{
  "arch": "unet",
  "model": "image super-resolution model",
  "dataset": "regions of photos with short descriptions (Visual Genome)",
  "train_examples": 101725,
  "image_size": 32,
  "crop_scale_min": 1,
  "horizontal_flip": true,
  "translate": 0.12,
  "task": "super_resolution",
  "loss": "mse",
  "scale": 2,
  "norm": "groupnorm",
  "activation": "silu",
  "weight_standardization": true,
  "widths": [64, 128, 256],
  "blocks_per_level": 3,
  "block": "basic",
  "attention": false,
  "upsampling": "nearest_conv",
  "init": "torch_default",
  "residual_init": "none",
  "optimizer": "soap",
  "beta2": 0.95,
  "lr": 0.0042,
  "beta1": 0.9,
  "shampoo_beta": 0.95,
  "eps": 1e-08,
  "precondition_frequency": 50,
  "max_precond_dim": 512,
  "merge_dims": false,
  "one_sided": false,
  "adamw_lr_other_params": 0.00079,
  "grad_clip": 3.0,
  "l1_shrink": 0.01,
  "steps": 11700,
  "batch_size": 64,
  "epochs": 7.4,
  "lr_schedule": "cosine",
  "final_lr_fraction": 0.01,
  "warmup_steps": 1170,
  "weight_decay": 0.06,
  "adamw_weight_decay_other_params": 0.01
}
Rows from block 6 of a small image super-resolution model, named by matrix and row number. Rows with one number belong to one channel. Each number is 128 + 32 x the weight over its row's rms, rounded and kept within 0 to 255. All counts start at 0.
After each channel's rows are labels from the 100 images, of 14976, where the channel reaches its highest value: "top examples" is what is common among them. Only what is clearly more common there than usual is listed. The data: regions of photos with short descriptions (Visual Genome). In brackets: how many of the 100.
# convs0: first 3x3 conv (model.mid.0.convs.0.weight, 256x256x3x3, standardized in use, each kernel summed), inputs 52-103
# convs1: second 3x3 conv (model.mid.0.convs.1.weight, 256x256x3x3, standardized in use, transposed, each kernel summed), outputs 52-103

convs0.116 [118 138 155 110 102  94 112 141 165 127 128 132 117 157  82 131 196 172 136 130 148 139 174 129 153 177 108 117 142 113 136 149 137 141 136  92 122 165 139 147 147 118  95 119 100 145 126 209 136 120 120 143]
convs1.116 [149  91 155 109 209 132 127 130  97 143 137 139  72  87 137 112 110 142 122 138 161 164 123 129 165 135 141 165 149 128 117 222 103 144  66 140 133 108 128 158 101 127 164 122 140 124 131 116 112  90  79 135]
top examples: text has "sign" (28)

convs0.236 [114 145 114 120 127 113  94  91 144 122 121 131 111 140 132 103 143 157 159 136 128 115 130 115 156 126  85 133 133 124 110 127 126 108 128 156 104 128 129 137 110 122 145 116 121 124 128 138 171 142 132 133]
convs1.236 [222 163 122 110 174 152 180 131  69 118  65 132 130 125 125 117 129  94 132 148 131 131 136 130 127 120 158 130 135 126 134 125 125 136  92 127 158 157  88 150 124 130 134 124 114 127 143 117 131  91 163 140]
top examples: text has "sign" (25)

convs0.222 [132 129 127 135 130 106 130  40 145 128 136 129 127 130 127 127 131 120 100 120  91 128 141 140 135 130  34 129 206 135 171  38 117 223 126  96 129  99 115  88 138 124 154 124 137 125 129 128 125 127 130 135]
convs1.222 [127 138 109 114 136 162 152 102 143 141 114 126 138 119 138 131 122 134 130 145 144 150 131 115 136 121 127 149 127 136 129 114 123   0 142 113 111 122 149 189 128 122 103 132 150 140 128 130 120 127 139 128]
top examples: text has "sign" (30)

convs0.2 [132 137 121 110 135 143 216 144 128 127 124 129 128 148 140 123 132 128 112 127  92 128 130 127 125 134 129 178 134 124 104 131 125 124 129 118 127 153 152 112 129 133 115 138 129 130 127 127 178 108 126 135]
convs1.2 [127 147 131 103 135 140  58 124 108 128 120 147  99 164 113 123 144 138 140 147 110  98 116 118 172 134 135  93 167 190 131 139 172 139   1 111 118 105 117 114 117  85 130 158 100 121 131 139  86 110 117 135]
top examples: text has "white" (30); text has "sign" (29)

convs0.171 [170 128 146 118 118 153 138  90 130 135 173 135 112 134 148 133 125 138 233 109 140 128 153 132 117 134 132 137 138 125 157 136 126 124 116 146 130 168 169 140 173 114 158 133 153 136 141  77 117  73 126 166]
convs1.171 [136 141 101 114 118 132 142  90 176 111 123 136 103  91 137 102 132  73 116 107 162 203 119 113 121 163  92 143 126 146  89 177 137 134 145 107 140 153  85 202 106 120  89 145  89 102 136 108 131 132 104 135]
top examples: text has "sign" (32); text has "white" (29)

convs0.17 [130 122  65 124 125 131 119 163 131 106 161 126 130   0 124 129 134 139 125 133 107  94 125 129 137 131 118 112 130 181 133  71  87 103 126 127 128 127 153 112 135 189 198 128 132 126 128 129 229 131 124 132]
convs1.17 [141 165 131   0 123 122 122 146 130 140 121 130 115 129 124 162 131 130 133 148  96 187 125 143 139 183 125 145 149 128 128 130 202 118  70  66 112 134  93  73 139 113 137 128 133 145 129 144 102 122  77 147]
top examples: text has "white" (30)

convs0.149 [129 166 135 147 130 133 222 132 129 122 171 159 117 130 144 126 130 131 255 167 173 146 168 113 126 136 167 136 188 155 125 140  48 113 139 131 132 148 114 154 135 125 114 110 116 144 170 128  20 110  74 120]
convs1.149 [111 168 137  53 127 104 125  92 158 129 150 107 123 127 136 118 135 136 129 139 155  48  33 123 141 172 112  90 133 122 126  75 106  70 136 126 137 119 110  66 131  61  74 118  74 122 118 130 133 140 143 121]
top examples: text has "sign" (28)

convs0.89 [141 128 134 138 131 147 130 128 142 150 118 129 116  90 124 140 120 101 128 148 159 150  99 136  88 138 132 107 143 123 126 141 117 117 136 129 117 142  88 145 147 133 149 135 128 102 133 126  78 137 110 148]
convs1.89 [146 121 113 142 205 140 138 122 125 153 132  97  54 130 112 166 138 172 138 120 133 151 137 180 104 123 111 105 140 187 203 142 123 133 163 137 119 105 133 146 136 119  85 129 119 142 146 131 127  72 120 130]
top examples: text has "sign" (33)

convs0.146 [ 95 134 121 171 109  65 116 126 138 136 134 136 148 160 130 132 126 134 139 126 137 218 121 140 116 143 124 122 122 140 152 115 103 143 118  95  63  89 127 181 159 160  41 126 131 124 143 148 126  86 146 127]
convs1.146 [145 169 124 127 117 163 112 116 163 127 148 130 110  96 120 125 160  70 128 123  82   5  91 134 118 126 119 138 164 100 184  93 132 116 113 152 131 198 179 146  79  87 141 146 120 132 141 150 128 115 104 158]
top examples: text has "sign" (26)

convs0.3 [190 168 141   9 135  86 143  18 132 135 131 121 119 164 135 120 150 164 196 145 120 140 116 125 116 130 120 125 152 114 105 125  71 107 115 104 123 135 114 128 117 132 224  96 122 100 132 134 135 128  87 136]
convs1.3 [ 30 129 104 160 127 128 167 131 129 140 220 130 136 128 127 222 128 127 132  99 123 129  94 128 142 134 128 131 130 123 174 115 129 194 127 132 128 129 138 125 142 132  70 129 127 125 125 129 128 103 129 132]
top examples: text has "sign" (34); text has "white" (32)

convs0.137 [170 123 112  73 121 136 115  44 142 142 126 138 115  79 116 111 212 101 211 150 130 110  31 128 139 127 113 146 115 150 136 138  41 137 153 110 140 122 105 126 116 114 100 128 128  64 134 124 136  97 145 144]
convs1.137 [131 121 154 143 168 119 118 152 125 138 161 154  82 147 138 135 105 132 147 147 125 146 142  17 142 112  83 133 118 154  97 192  84 119 111 146 153 144 202 150 129 115 133 122 136 137 158 132 147 117  93 133]
top examples: text has "sign" (26)

convs0.94 [ 68 114 163  65 139 148 133  51 132 112 124 157 123 134  99 105 152 130 217 148 176 128 126 141 146 137 113 100 146 182 116 126 150 114 159 113 136 122 123  93 115 117  90 138 137 122 127 110 148 148 109 116]
convs1.94 [ 82 115 108 110 115 115 114  93 123 130 112 118 123 110 156 121 169 148 168 121 117 149 155 133 134 135 107 132 119 122 113 196 128 138 152 193 140 110 142 114 123 111 118 124 124 135  69 126 111 135 134 134]
top examples: text has "sign" (30)

convs0.0 [ 99 146 112 137 108 126 156 194 130 163 139 151 123 118 117 130 153 130 136 128 104 124 149 132 112 127  82 129 135  94 109 149 116 107 113 158 104 141 148 171 113 147 210 128 120 143 123 136 140 117 124 134]
convs1.0 [166 149 198 117 129 196 138 132 155 123 143 145 140 129  98 109 178 170 188 156 194 137 149 134 155 160 106 131 140 123 178 129 147 115 147 126 144  84 161 194 135 138 120 140 145 123 115 114 117 128 146 131]
top examples: text has "sign" (27)