Weights of a small image super-resolution model.
Model: 5.55M parameters, 32-pixel images, arch unet, activation silu, widths [64, 128, 256].
Training: soap at rate 0.0042, 11700 steps, batches of 64.
Data: 101725 training examples, 7.4 epochs.
Rows from block 2 of a small image super-resolution model, named by matrix and row number. Rows with one number belong to one channel. Each number is 50 + 15 x the weight over its row's rms, rounded and kept within 0 to 99. All counts start at 0. After the name is the row's rms in percent of the matrix's.
After each channel's rows are labels from the 100 images, of 14976, where the channel reaches its highest value: "colour at peak" is the nearest of a few named colours to the mean colour under the peak. Only what is clearly more common there than usual is listed. The data: regions of photos with short descriptions (Visual Genome). In brackets: how many of the 100.
# convs0: first 3x3 conv (model.enc.0.2.convs.0.weight, 64x64x3x3, standardized in use, each kernel summed), inputs 0-63
# convs1: second 3x3 conv (model.enc.0.2.convs.1.weight, 64x64x3x3, standardized in use, transposed, each kernel summed), outputs 0-63

convs0.27 101:46 52 56 23 31 52 52 41 40 15 27 47 71 48 48 27 31 54 58 60 45 56 68 52 37 69 69 48 41 27 68 41 24 42 33 59 65 61 61 47 42 52 62 93 67 28 83 48 62 78 54 36 39 42 61 46 54 42 62 32 48 54 45 51
convs1.27 130:62 45 31 55 51 37 42 52 57 55 61 42 69 47 60 69 65 55 46 43 50 39 58 33 60 39 32 67 92 66 72 79 52 64 99 41 62 41 61 50 60 49 61 38 47 58 40 46 18 35 60 61 50 49 54 53 30 60 66 34 46 61 60 50
colour at peak: red (31)

convs0.1 099:53 48 41 49 45 63 54 76 08 70 79 62 39 35 42 45 54 43 46 40 54 64 57 40 77 72 69 37 40 79 64 55 44 67 30 51 56 40 64 39 82 44 28 49 37 55 21 43 59 50 33 50 41 27 35 64 48 58 50 35 43 32 47 71
convs1.1 125:52 46 67 49 58 64 63 39 27 47 48 31 44 66 45 48 49 56 53 62 64 66 50 48 18 45 61 60 29 52 38 53 29 09 71 74 24 82 50 52 59 24 53 41 42 46 43 63 45 40 63 62 52 51 28 08 64 57 48 69 42 37 65 55
colour at peak: pink (30); white (27)

convs0.37 123:39 50 61 24 62 60 65 58 22 36 43 55 54 47 48 01 64 59 53 74 43 82 67 42 68 38 72 51 64 59 82 40 53 63 42 39 65 66 51 42 43 60 40 62 51 50 57 52 49 54 37 27 16 43 50 46 54 51 57 27 43 33 59 73
convs1.37 119:58 46 57 55 40 51 69 29 62 51 60 45 50 57 41 90 48 48 43 45 60 47 49 28 56 64 36 58 68 46 34 84 50 44 24 56 48 73 28 46 58 44 71 36 52 29 61 44 49 57 52 69 65 51 18 54 14 43 40 58 84 64 34 27
colour at peak: red (30)

convs0.35 099:47 50 73 48 48 24 72 57 56 47 58 88 52 30 65 48 56 51 36 42 48 46 63 42 61 30 66 58 48 62 58 39 59 52 45 54 34 55 50 62 24 46 00 44 59 70 59 41 53 37 55 39 39 57 33 20 59 52 55 43 70 53 10 58
convs1.35 087:41 52 58 38 68 36 46 56 43 65 44 27 43 11 42 61 49 44 60 24 49 43 30 56 78 39 43 61 68 52 42 58 44 33 46 46 56 35 55 53 61 44 99 14 14 29 51 39 52 48 53 46 49 61 50 56 31 54 53 38 45 74 55 61
colour at peak: black (45)

convs0.61 089:59 71 40 41 54 39 59 40 46 40 52 68 56 70 44 49 90 33 65 88 41 42 62 41 51 39 32 40 37 41 55 62 86 48 65 60 53 49 27 42 25 38 57 82 38 37 68 21 50 38 52 63 53 48 62 56 54 47 34 78 31 49 52 43
convs1.61 089:62 25 47 36 44 53 46 51 63 27 37 57 35 38 56 60 19 83 58 61 47 64 45 47 63 36 29 56 43 54 41 29 09 34 75 62 45 27 47 59 48 53 60 36 69 58 42 59 16 66 59 54 40 49 58 66 37 73 34 67 42 44 68 36
colour at peak: red (25)

convs0.51 096:51 61 47 50 47 49 51 58 42 52 68 61 60 47 63 48 53 51 50 52 44 33 56 40 28 49 41 65 59 68 62 00 55 47 33 41 57 40 65 48 50 58 43 55 34 75 57 59 50 44 67 52 71 46 49 18 67 52 46 46 47 29 00 45
convs1.51 091:64 40 41 44 53 61 53 60 56 53 56 38 51 16 51 64 50 32 58 56 56 71 83 58 78 72 64 44 27 50 50 53 42 43 57 39 38 62 69 59 53 65 70 43 37 50 56 39 62 63 29 33 25 58 94 95 61 56 54 51 54 43 50 40
colour at peak: black (42)

convs0.24 105:80 41 44 34 49 55 91 44 54 46 60 41 68 67 55 54 44 48 61 86 85 34 63 39 44 43 75 52 74 73 48 52 46 54 60 52 42 25 32 58 37 62 57 48 32 69 61 48 31 44 52 58 55 48 33 15 42 47 43 40 65 42 30 34
convs1.24 087:44 75 42 43 44 36 30 46 59 62 41 68 22 42 48 52 46 31 33 38 14 81 36 46 37 52 40 35 16 55 39 40 55 56 15 49 61 40 39 63 28 46 62 52 43 25 34 45 82 54 30 58 42 28 66 65 56 50 47 42 49 59 61 54
colour at peak: black (72)

convs0.36 150:77 48 46 42 04 52 53 49 54 62 69 40 67 61 52 69 47 43 57 45 52 23 52 47 49 48 52 55 45 62 68 48 37 47 50 44 90 58 49 49 51 55 65 87 44 49 42 48 44 51 57 37 50 46 55 40 44 47 48 00 53 43 57 40
convs1.36 135:26 56 45 73 72 34 53 27 32 39 26 58 62 54 50 07 60 36 33 42 63 65 44 48 41 60 66 41 38 48 42 69 49 54 07 38 32 25 26 50 44 58 39 46 17 56 48 43 41 42 53 44 56 43 58 44 50 35 58 80 41 51 41 56
colour at peak: cyan (38)

convs0.41 125:69 36 34 44 00 50 69 61 45 66 58 55 39 47 49 71 56 52 52 39 48 49 54 87 63 49 51 49 52 57 35 49 36 46 45 42 67 49 59 56 56 40 53 42 67 39 50 59 35 48 54 32 67 50 45 34 48 56 19 69 68 47 50 41
convs1.41 120:42 52 55 44 54 67 48 50 55 19 32 62 49 69 53 34 55 55 59 34 49 58 53 00 54 53 43 70 60 50 49 57 53 41 69 37 36 65 46 47 52 40 45 53 27 64 53 36 61 43 44 51 65 42 33 50 21 51 60 30 31 68 51 17
colour at peak: cyan (52)

convs0.28 111:69 54 60 56 71 56 41 47 29 47 75 30 37 51 63 47 53 45 55 22 31 44 92 27 75 99 61 54 29 63 59 35 52 49 46 43 53 14 44 50 55 53 54 43 43 50 45 47 60 56 59 38 49 64 48 46 60 78 40 54 28 39 47 48
convs1.28 103:55 48 24 45 07 40 37 70 73 47 53 60 53 49 47 67 49 45 70 48 51 35 19 71 25 26 56 44 61 57 52 29 62 72 59 73 62 35 66 50 64 84 35 38 31 60 50 59 31 59 49 53 68 34 59 51 62 57 50 29 49 55 58 33
colour at peak: red (39)

convs0.62 104:58 60 43 47 41 04 73 46 54 68 50 36 43 61 70 41 53 61 78 49 43 40 48 53 49 54 28 32 48 54 68 40 29 34 43 37 49 58 40 81 11 63 56 82 53 52 52 41 46 59 43 60 55 64 54 69 58 46 38 62 44 54 53 07
convs1.62 081:34 45 33 36 46 95 30 41 58 48 18 44 46 46 38 44 59 51 35 37 42 39 69 69 49 42 67 52 40 61 53 41 32 64 62 50 53 50 56 38 83 41 45 20 52 63 51 33 57 71 56 47 51 47 75 53 34 39 13 49 57 57 46 85
colour at peak: white (40)

convs0.8 072:48 65 32 64 37 41 63 72 52 83 69 46 71 47 60 63 76 46 76 60 51 54 55 74 26 53 23 50 44 77 51 53 45 58 38 58 54 37 54 26 60 57 36 50 47 30 46 29 50 83 37 35 50 55 58 56 31 51 53 45 89 54 41 28
convs1.8 127:65 63 49 52 66 45 51 48 54 00 53 57 17 49 13 28 50 45 53 53 40 73 72 48 39 48 63 38 58 47 63 51 36 38 75 69 41 58 34 66 39 59 62 45 47 35 58 56 68 53 53 57 52 38 51 46 76 48 86 64 39 31 55 42
colour at peak: cyan (44)

convs0.60 103:86 41 62 75 51 54 50 12 26 46 74 65 51 38 66 48 71 71 56 37 39 60 47 41 55 59 61 55 65 52 61 77 53 53 39 37 70 47 37 68 48 28 55 69 31 50 31 51 50 18 39 52 19 40 56 41 45 55 40 51 26 55 53 68
convs1.60 073:48 44 56 41 36 50 58 99 66 58 40 37 48 52 45 80 59 31 56 32 72 46 54 32 50 62 69 42 25 48 62 07 56 65 61 66 28 43 52 46 37 44 56 60 71 53 48 39 41 63 55 62 85 47 43 64 37 67 58 48 48 43 29 52
colour at peak: pink (27)

convs0.43 096:65 58 48 45 36 00 54 47 46 51 29 44 54 48 37 47 43 58 70 66 52 43 54 51 28 54 76 39 36 50 57 59 48 44 48 30 48 62 43 73 16 45 37 90 32 55 52 40 50 73 44 62 48 65 73 48 39 55 46 65 53 57 49 41
convs1.43 082:62 55 54 52 57 85 26 57 36 63 40 56 57 55 53 62 60 49 21 44 65 34 32 39 11 44 45 39 65 58 55 17 43 43 67 82 46 62 36 29 66 66 59 43 56 44 47 11 39 38 59 55 45 47 60 40 46 35 53 45 75 55 68 65
colour at peak: black (68)

convs0.47 093:36 44 50 53 65 35 51 57 54 55 43 64 52 56 71 41 54 51 58 63 64 41 63 32 44 44 40 27 76 71 49 05 47 69 51 52 45 65 28 69 29 72 52 50 27 65 41 79 70 67 45 52 40 70 23 35 45 42 31 73 47 45 49 23
convs1.47 073:37 55 21 59 19 66 53 42 64 13 54 20 57 41 49 25 40 45 51 42 42 60 43 37 36 53 45 60 60 47 54 45 40 45 35 41 47 37 51 59 66 23 48 20 36 53 41 42 17 35 50 78 60 19 74 46 55 59 57 58 48 73 67 41
colour at peak: green (33)

convs0.18 091:56 54 47 55 33 36 67 46 58 50 42 66 24 64 59 61 45 55 64 79 46 81 58 59 60 00 53 82 63 47 62 57 43 44 53 53 22 60 36 38 59 54 62 45 72 44 75 33 44 47 47 32 50 49 29 49 52 58 38 35 56 33 42 20
convs1.18 142:64 59 60 45 53 36 20 50 67 23 73 35 56 53 53 20 51 38 40 48 52 32 54 44 65 45 55 44 80 50 53 47 53 51 44 40 68 39 60 61 67 57 58 32 30 49 01 68 86 54 52 90 53 60 42 51 44 51 47 54 36 63 57 58
colour at peak: blue (41)

convs0.44 091:64 69 40 43 55 26 55 67 42 53 27 61 55 39 39 60 69 47 60 66 51 52 51 36 56 39 36 43 44 59 67 49 52 85 54 36 60 65 41 93 35 32 50 66 37 30 49 36 16 65 50 67 34 25 48 46 18 56 21 44 46 54 56 56
convs1.44 082:46 30 57 66 67 32 58 41 51 55 55 33 23 00 35 51 60 61 73 47 48 36 48 51 58 38 61 27 35 43 52 39 18 43 32 72 76 59 42 17 62 51 67 52 51 46 58 40 61 56 48 59 75 62 47 39 67 41 49 47 37 49 42 61
colour at peak: white (53)