Rows from block 9 of a small image super-resolution model, named by matrix and row number. Rows with one number belong to one channel. Each number is 500 + 40 x the weight over its row's rms, rounded and kept within 0 to 999. All counts start at 0. Numbers have three digits each.
After each channel's rows are labels from the 100 images, of 14976, where the channel reaches its highest value: "peak at" is the part of the image that holds the peak. Only what is clearly more common there than usual is listed. The data: regions of photos with short descriptions (Visual Genome).
# convs0: first 3x3 conv (model.decb.0.1.convs.0.weight, 128x128x3x3, standardized in use, each kernel summed), inputs 0-127
# convs1: second 3x3 conv (model.decb.0.1.convs.1.weight, 128x128x3x3, standardized in use, transposed, each kernel summed), outputs 0-127

convs0.57:474529461502520537587494568482314529513511445553467514485477494559495501542531510306499531435485472517539519460526516608517527565495471383469506522509502507516452502533486510508527504508468490495504481485464570500540545519461502476525493484490529529478482457468563495523498470497530509496475498517496484524492463504529507503479503504539484569525442486423484499508520521489491486530525
convs1.57:500517516548524447453488480455434490517456457463528466443500524497470445499468482464488464430473540403477448471472483490470493484610454530488418529571504488469496548431482556476456534505543472493440401501464504528451551500473493466494482557610482482435518530502502526550474527460499529481506549497467552429486457493504492461476481382452484472579494474483493472476509503543543485442499
peak at: bottom left

convs0.38:508415501517651488455520509601526497583525518483559553452516545454485500530494427464507460474519506559486492500471491439477468506478550495549503445487480488528523555490472524527504501494527467478504549534422520511446518526479529483496537416569493444424546517495482472560474504506545475481539537549457494436511543484601517485496484516505466509503424530494491498453435541507477546417457
convs1.38:416536486524534491485523474448517494459448513537538467495474490491511485455599409581536575619491526601463498527563544517458501516524523551485492486394488508459550407511467536550488501492482479533515454534462463513553529514445503506513460507442521476552481524468495507523503494582503458498482537481466466480567496525489553562524501487549526533513534531509475558505407510543492507465549
peak at: top right

convs0.65:505444538531553501454462507529523470497596559450533516515493480524463541456520491513509458516454416425556413474535452594518520541460453440509444469471480619490498411500583411500544524485502504496525455509457536541477497481460491463541460478530513436496493466452546479531501511513509477492455505528514508511476538505548498496438528541537520493474499485514581512449620541521495515501484
convs1.65:458540481481575477526511504553456554462477496495490445488528504518551500493437503512501549464432572445462526486478513459551534454472465484488463511517452444600509490559501569548490507502524466547484549481450474467587531453549453487491520574488478459519503569533511530462550416483423524481565477525523485521588422545466499483564486485470481580467518467461410473450487525474502530508529
peak at: centre

convs0.8:456625543486445464479485507488530510513649532520500496521498483472461468480475479357534499350526481504498457520503479507525514521505474510564505508446549521529352557495563526501492523559502527505487516498440536509493528528474470427516499477515489487431484509485499494507539511478508483494513505500490486467508455508508492520447489488486468564514427489432523502495584512507474495492479
convs1.8:450514484493501494473479517512480491463434478482503494470478501499540466444586500463511470450393495469487494620474523424485494498363389499490500418515461475489497463504512522492514569514521493503529547516506475476521464495498497598516515572416478425438484522494523505497510498485447489518513390488518556441489490517506527462498468463487503476510482523462510484529482476542514473492377
peak at: bottom right; bottom left

convs0.51:539617531483487470500496505463527531477487524424493508484462414494502392530576491505468471391501513559468466542494539483545489506496430538548549479493434552529560488522490529460533517516495589495438495564438506550413511486501460518490492479496537520465506532441507479500458488470458508523448480490495572570504534470407502477465490512503503531512455463519571487528524580472491470525562
convs1.51:509459468476520519463500476553495485536485537563494409546514495511482577488465557506485508535510470548584462485550508459506541581493524485458586476465508461469497464467547515498463513514465466575498476471609435512520490489455504526475477499435507428549487426533509495504553466557547476483515601576492421533508508497524510539532502468494500420536601448485431487446484446473512512481487
peak at: middle left

convs0.95:536451508511483437519487518519485457485531481467484453548518656521566572512490561517442354540498452417512466479476493511497510495538511533565466452504476480510517462528475452520416478444438556506460514488480460509503542465531481436469485430488481544513431528477521516518491502485485481527550480531526520431526512493511473504510502474572568594462520522495531523513540523426485517519527
convs1.95:518529486468519530506498510443556550479507524517484519528518477506453492472508450448557497515513592440509531494551458514530515514523548491461463552511543521475476519528566650436523461552515513532603489523530492479539513520438508533496503638439533456502455518503518454460578448506510457526437521501531450552471496554541562476494470564451432455488466546475452480503481482522522523508516
peak at: centre

convs0.37:525524520506548470558518480503601495575487467483503493491463467562484440461488507524447519511503460435495468494430513579451523497526530457506540500492494562429481550488536476493487429498509543458494511519463541570471471445442489594500464599512537540435492601503444458456544490526508486482512459540479440573460452501468426500461431521491509525528568458519514484544484479505529572465523
convs1.37:511474460528455530428460534536425491501562478461474473455506511473430494493485525531490556492458587524608477562508443405546510510487420495502522515444566477544516492524516499479406542426490535446484566492541513491530511465553448501490527441447487501565434496490514507542495542558483514543541575451547566435501521483523532559516507463484494436540481488533509549453503504528454509517503
peak at: top centre

convs0.69:514542561521507480520539484481459569527527567461517506518462569536497448504518477567444470517518498432440466504505483539459503452510503400488410409455452480512467462458528371468499547517433526471517478557527544433547513509514517504529493485522524536493509408549473502514492526474484509491473520593507494476497453572498484508460518484497448582511504469525423504579565472488490529536498
convs1.69:467488432471486500522475494522545468493490456461580504519528473493467518478534444497561645417492455483549430461485482471510508460481472502531649483514568545555494529502484565555481484458517490522450563510524521616508488470508506456470503493536475517491486547394489557488588487461450498487482514468516515535457430464494491533487469507497448488488505489470549473443515463487500485507475
peak at: centre

convs0.125:516411548487510473520505531495438501469518598515523520395494455548526527499459541261533488429487492501483504492511559477533528570513498534525512532499554511468452495495550503515537539598574541514494506480472502474559492445508514495580493494519478517480497457482522436506470496493493475508498538502426482484502492462522498514540516499503512514572480500497493491487458490507509548477466
convs1.125:507543463498476507476497491506480426542470469518476480476469484516520508427481432450491470522487471521496513500437571582508504594483478484490453510472479391482486496564465465496473483511497480496439521462465432560507483447524461441444491498441430542478511492519487486458457476559532478449521365471556433542490460505458491458469426529497527501412461564489478473499497493484488526429590
peak at: bottom left

convs0.85:476529498472514597497500506518427546522518467508504520553531427505529489486506515479460550400490500535510520498461474585504449518510497468442497490474528469458486537478549537481511500320463472510494472461566477495450558584520493444533522465506500532425570533454618490491448513500543499520484498485485484529501492519491502489508473495539502600510488529457508483517554515496447512529588
convs1.85:559479490536442500475510467555503521530577523490497544513550496508513585484503566497481543454373552511541544406468457502501516511446534434559518368537506493519490440429501531444542476511473524520478552502478510503445479539539540430551468508509458480489490500450613485548549519515481500460495484497473500541436545462523447479493492518415463475477494455487473480469508535462509503545511
peak at: bottom left

convs0.47:524490415555469539518541487532475516527507515510509439473529477510520477507498497457497344494507460458544549522544532534464540563468507510486488521509560514494520494537484517500538524455516514508518379467507451501476627571560478537472552474533543549453532435506555516512492453518537506487551521513484438468518478456514470459481568468498492497511356497496473499483475539509510540437524
convs1.47:408454464474542501489479439472528463470420550437504465495513480456534522508500483587484506544527487478481492537498485546504470470478533558460536543526472450514580574502486515494478467504532462532509507521482448546483479525514506525571525535372499509596505492496449523414487528498558550442496560422486478501510387516482530542509424543539507499516566505533505573490500503514515447534450
peak at: bottom left

convs0.121:505282617505497516505517482462464565499547510539525510477501525478541532469502513370480457455547499520557541533428501523578470542506476497458506536493495505570486522510547491555523527544525510478505516532422498543456524507549500500530500561517454509441518533513506564495539534517507519463456487497495507450496538439481469509500504493500461485500531480430481490496560501492507459490459
convs1.121:543539489523541411526486556511474518511528518470530512455539535476474484480543503466475564372500462525481484506435560478471540496489513535492539465406495492483496529560510566495421530498516444479486423476427533488512509486553450571541410421557426527437453488442524509582552501465533540504472503447534497502515527536531530532488466561490484530444473511476442498457484465519442499488525
peak at: bottom left