config.toml
train_examples = 101725
horizontal_flip = true
weight_standardization = true
upsampling = "nearest_conv"
init = "torch_default"
residual_init = "none"
learning_rate = 0.0042
eps = 1e-08
precondition_frequency = 50
adamw_lr_other_params = 0.00079
max_steps = 11700
batch_size = 64
weight_decay = 0.06
Rows from block 3 of a small image super-resolution model, named by matrix and row number. Rows with one number belong to one channel. Each number is 500 + 25 x the weight over its row's rms, rounded and kept within 0 to 999. All counts start at 0. Numbers have three digits each.
After each channel's rows are labels from the 100 images, of 14976, where the channel reaches its highest value: "place" is the part of the image that holds the peak. Only what is clearly more common there than usual is listed. The data: regions of photos with short descriptions (Visual Genome).
# convs0: first 3x3 conv (model.enc.1.0.convs.0.weight, 128x128x3x3, standardized in use, each kernel summed), inputs 0-63
# convs1: second 3x3 conv (model.enc.1.0.convs.1.weight, 128x128x3x3, standardized in use, transposed, each kernel summed), outputs 0-63

convs0.47:508455509527482497495539501488537511477467507487502499491476507479497537524465493511512510489389464521456501499507528489524488496509554515532493512492502453514542493500512537473437528472520502
convs1.47:474474421478508513469467469505470486464500491496506504506513492509511490461510516521516484485474452567504459513521475511511521497541483517496520486463500548508463511465448485491582520502481484
place: top left

convs0.118:488502518513494490506466547512489488475472477492528506494507513526494529519500517490493477514531513491543471526500477505519450480534504431457494500505511514492444543461469506488529475478477440
convs1.118:507491498513489522507495503489511512463499529506498483493471406509507510512511474484512503536501500497461499485506508444488473541483490473440509457466506433506549462482567488506503507484507513
place: bottom right

convs0.104:484533543506501468503503509482468445466536512494498503470434479502494531499518502454515500549514508532535553497493483501521553512513504499521539500493550500478479541486532500534551498514508460
convs1.104:498505529517490564491496529519475528515486505530467509517544528483486496468478505510513516539493522528507488515511492500500500481531564501485499493505507499517483465486467503521480476493479544
place: bottom right

convs0.125:489496496497512514502494507518512456489559492489493494521534494494489507508501496391460465521483562494512506520519511527491481479483488461505504505499482510512535512505497482485508527493494516
convs1.125:495508517502501430509457500504496477535457537471491489461493530503498473457529484531471473534527494471504526506496500525515497526407477503511501482479489510490470515487483500501482461513487454
place: top right

convs0.21:518509504541512470520483481491509523498495529486482513496466502459473542497502504491500497537487521476426576505547473505509488481481525488548516485480527463508519525512524524493521546522498460
convs1.21:465468513467467481501493519526490471465498508502511498515529500516466492504501497494494500500511538515488467494467537509468442552523498480486516522494512418513491507467501467499524528454492529
place: top left

convs0.78:459482499515525500517467466515478508471512464483485520509490460515503499506503468485539457480435557571479481512519494495505511458524561488563479526483487499502553471508508525506515516455491515
convs1.78:513481507448492518517498536545507488531487517523496504475504532520479508516524512524456421489520499450529491506506530520483515496442495501520540517514510492475476479488494480517470450498529503
place: top left

convs0.111:495514532469449506515526511492519514526474512522516475476476491564490497512527454491524523505517558500545515513500448554498507535525537515506513484507513471533513512498535537509521471534464424
convs1.111:564506496521495486453473530489476524537519486499512487522535491483518493499473537493483495484519507501519498524487516473533513439511495536503461536503517521491475520489516531494505511464502540
place: bottom left

convs0.70:516494521507525480456504491535511497500490507480477497494537489510488514489478440460496588502423526458474510522512508494516492556503491469475488494535497510487484571483521505537482488457489506
convs1.70:484486502523504495439472507483511503527448523496499498481497486547466475517530515492508455467440518528522487500471480503497496511468472512475516489523495475542532536522528436476516518533499496
place: top right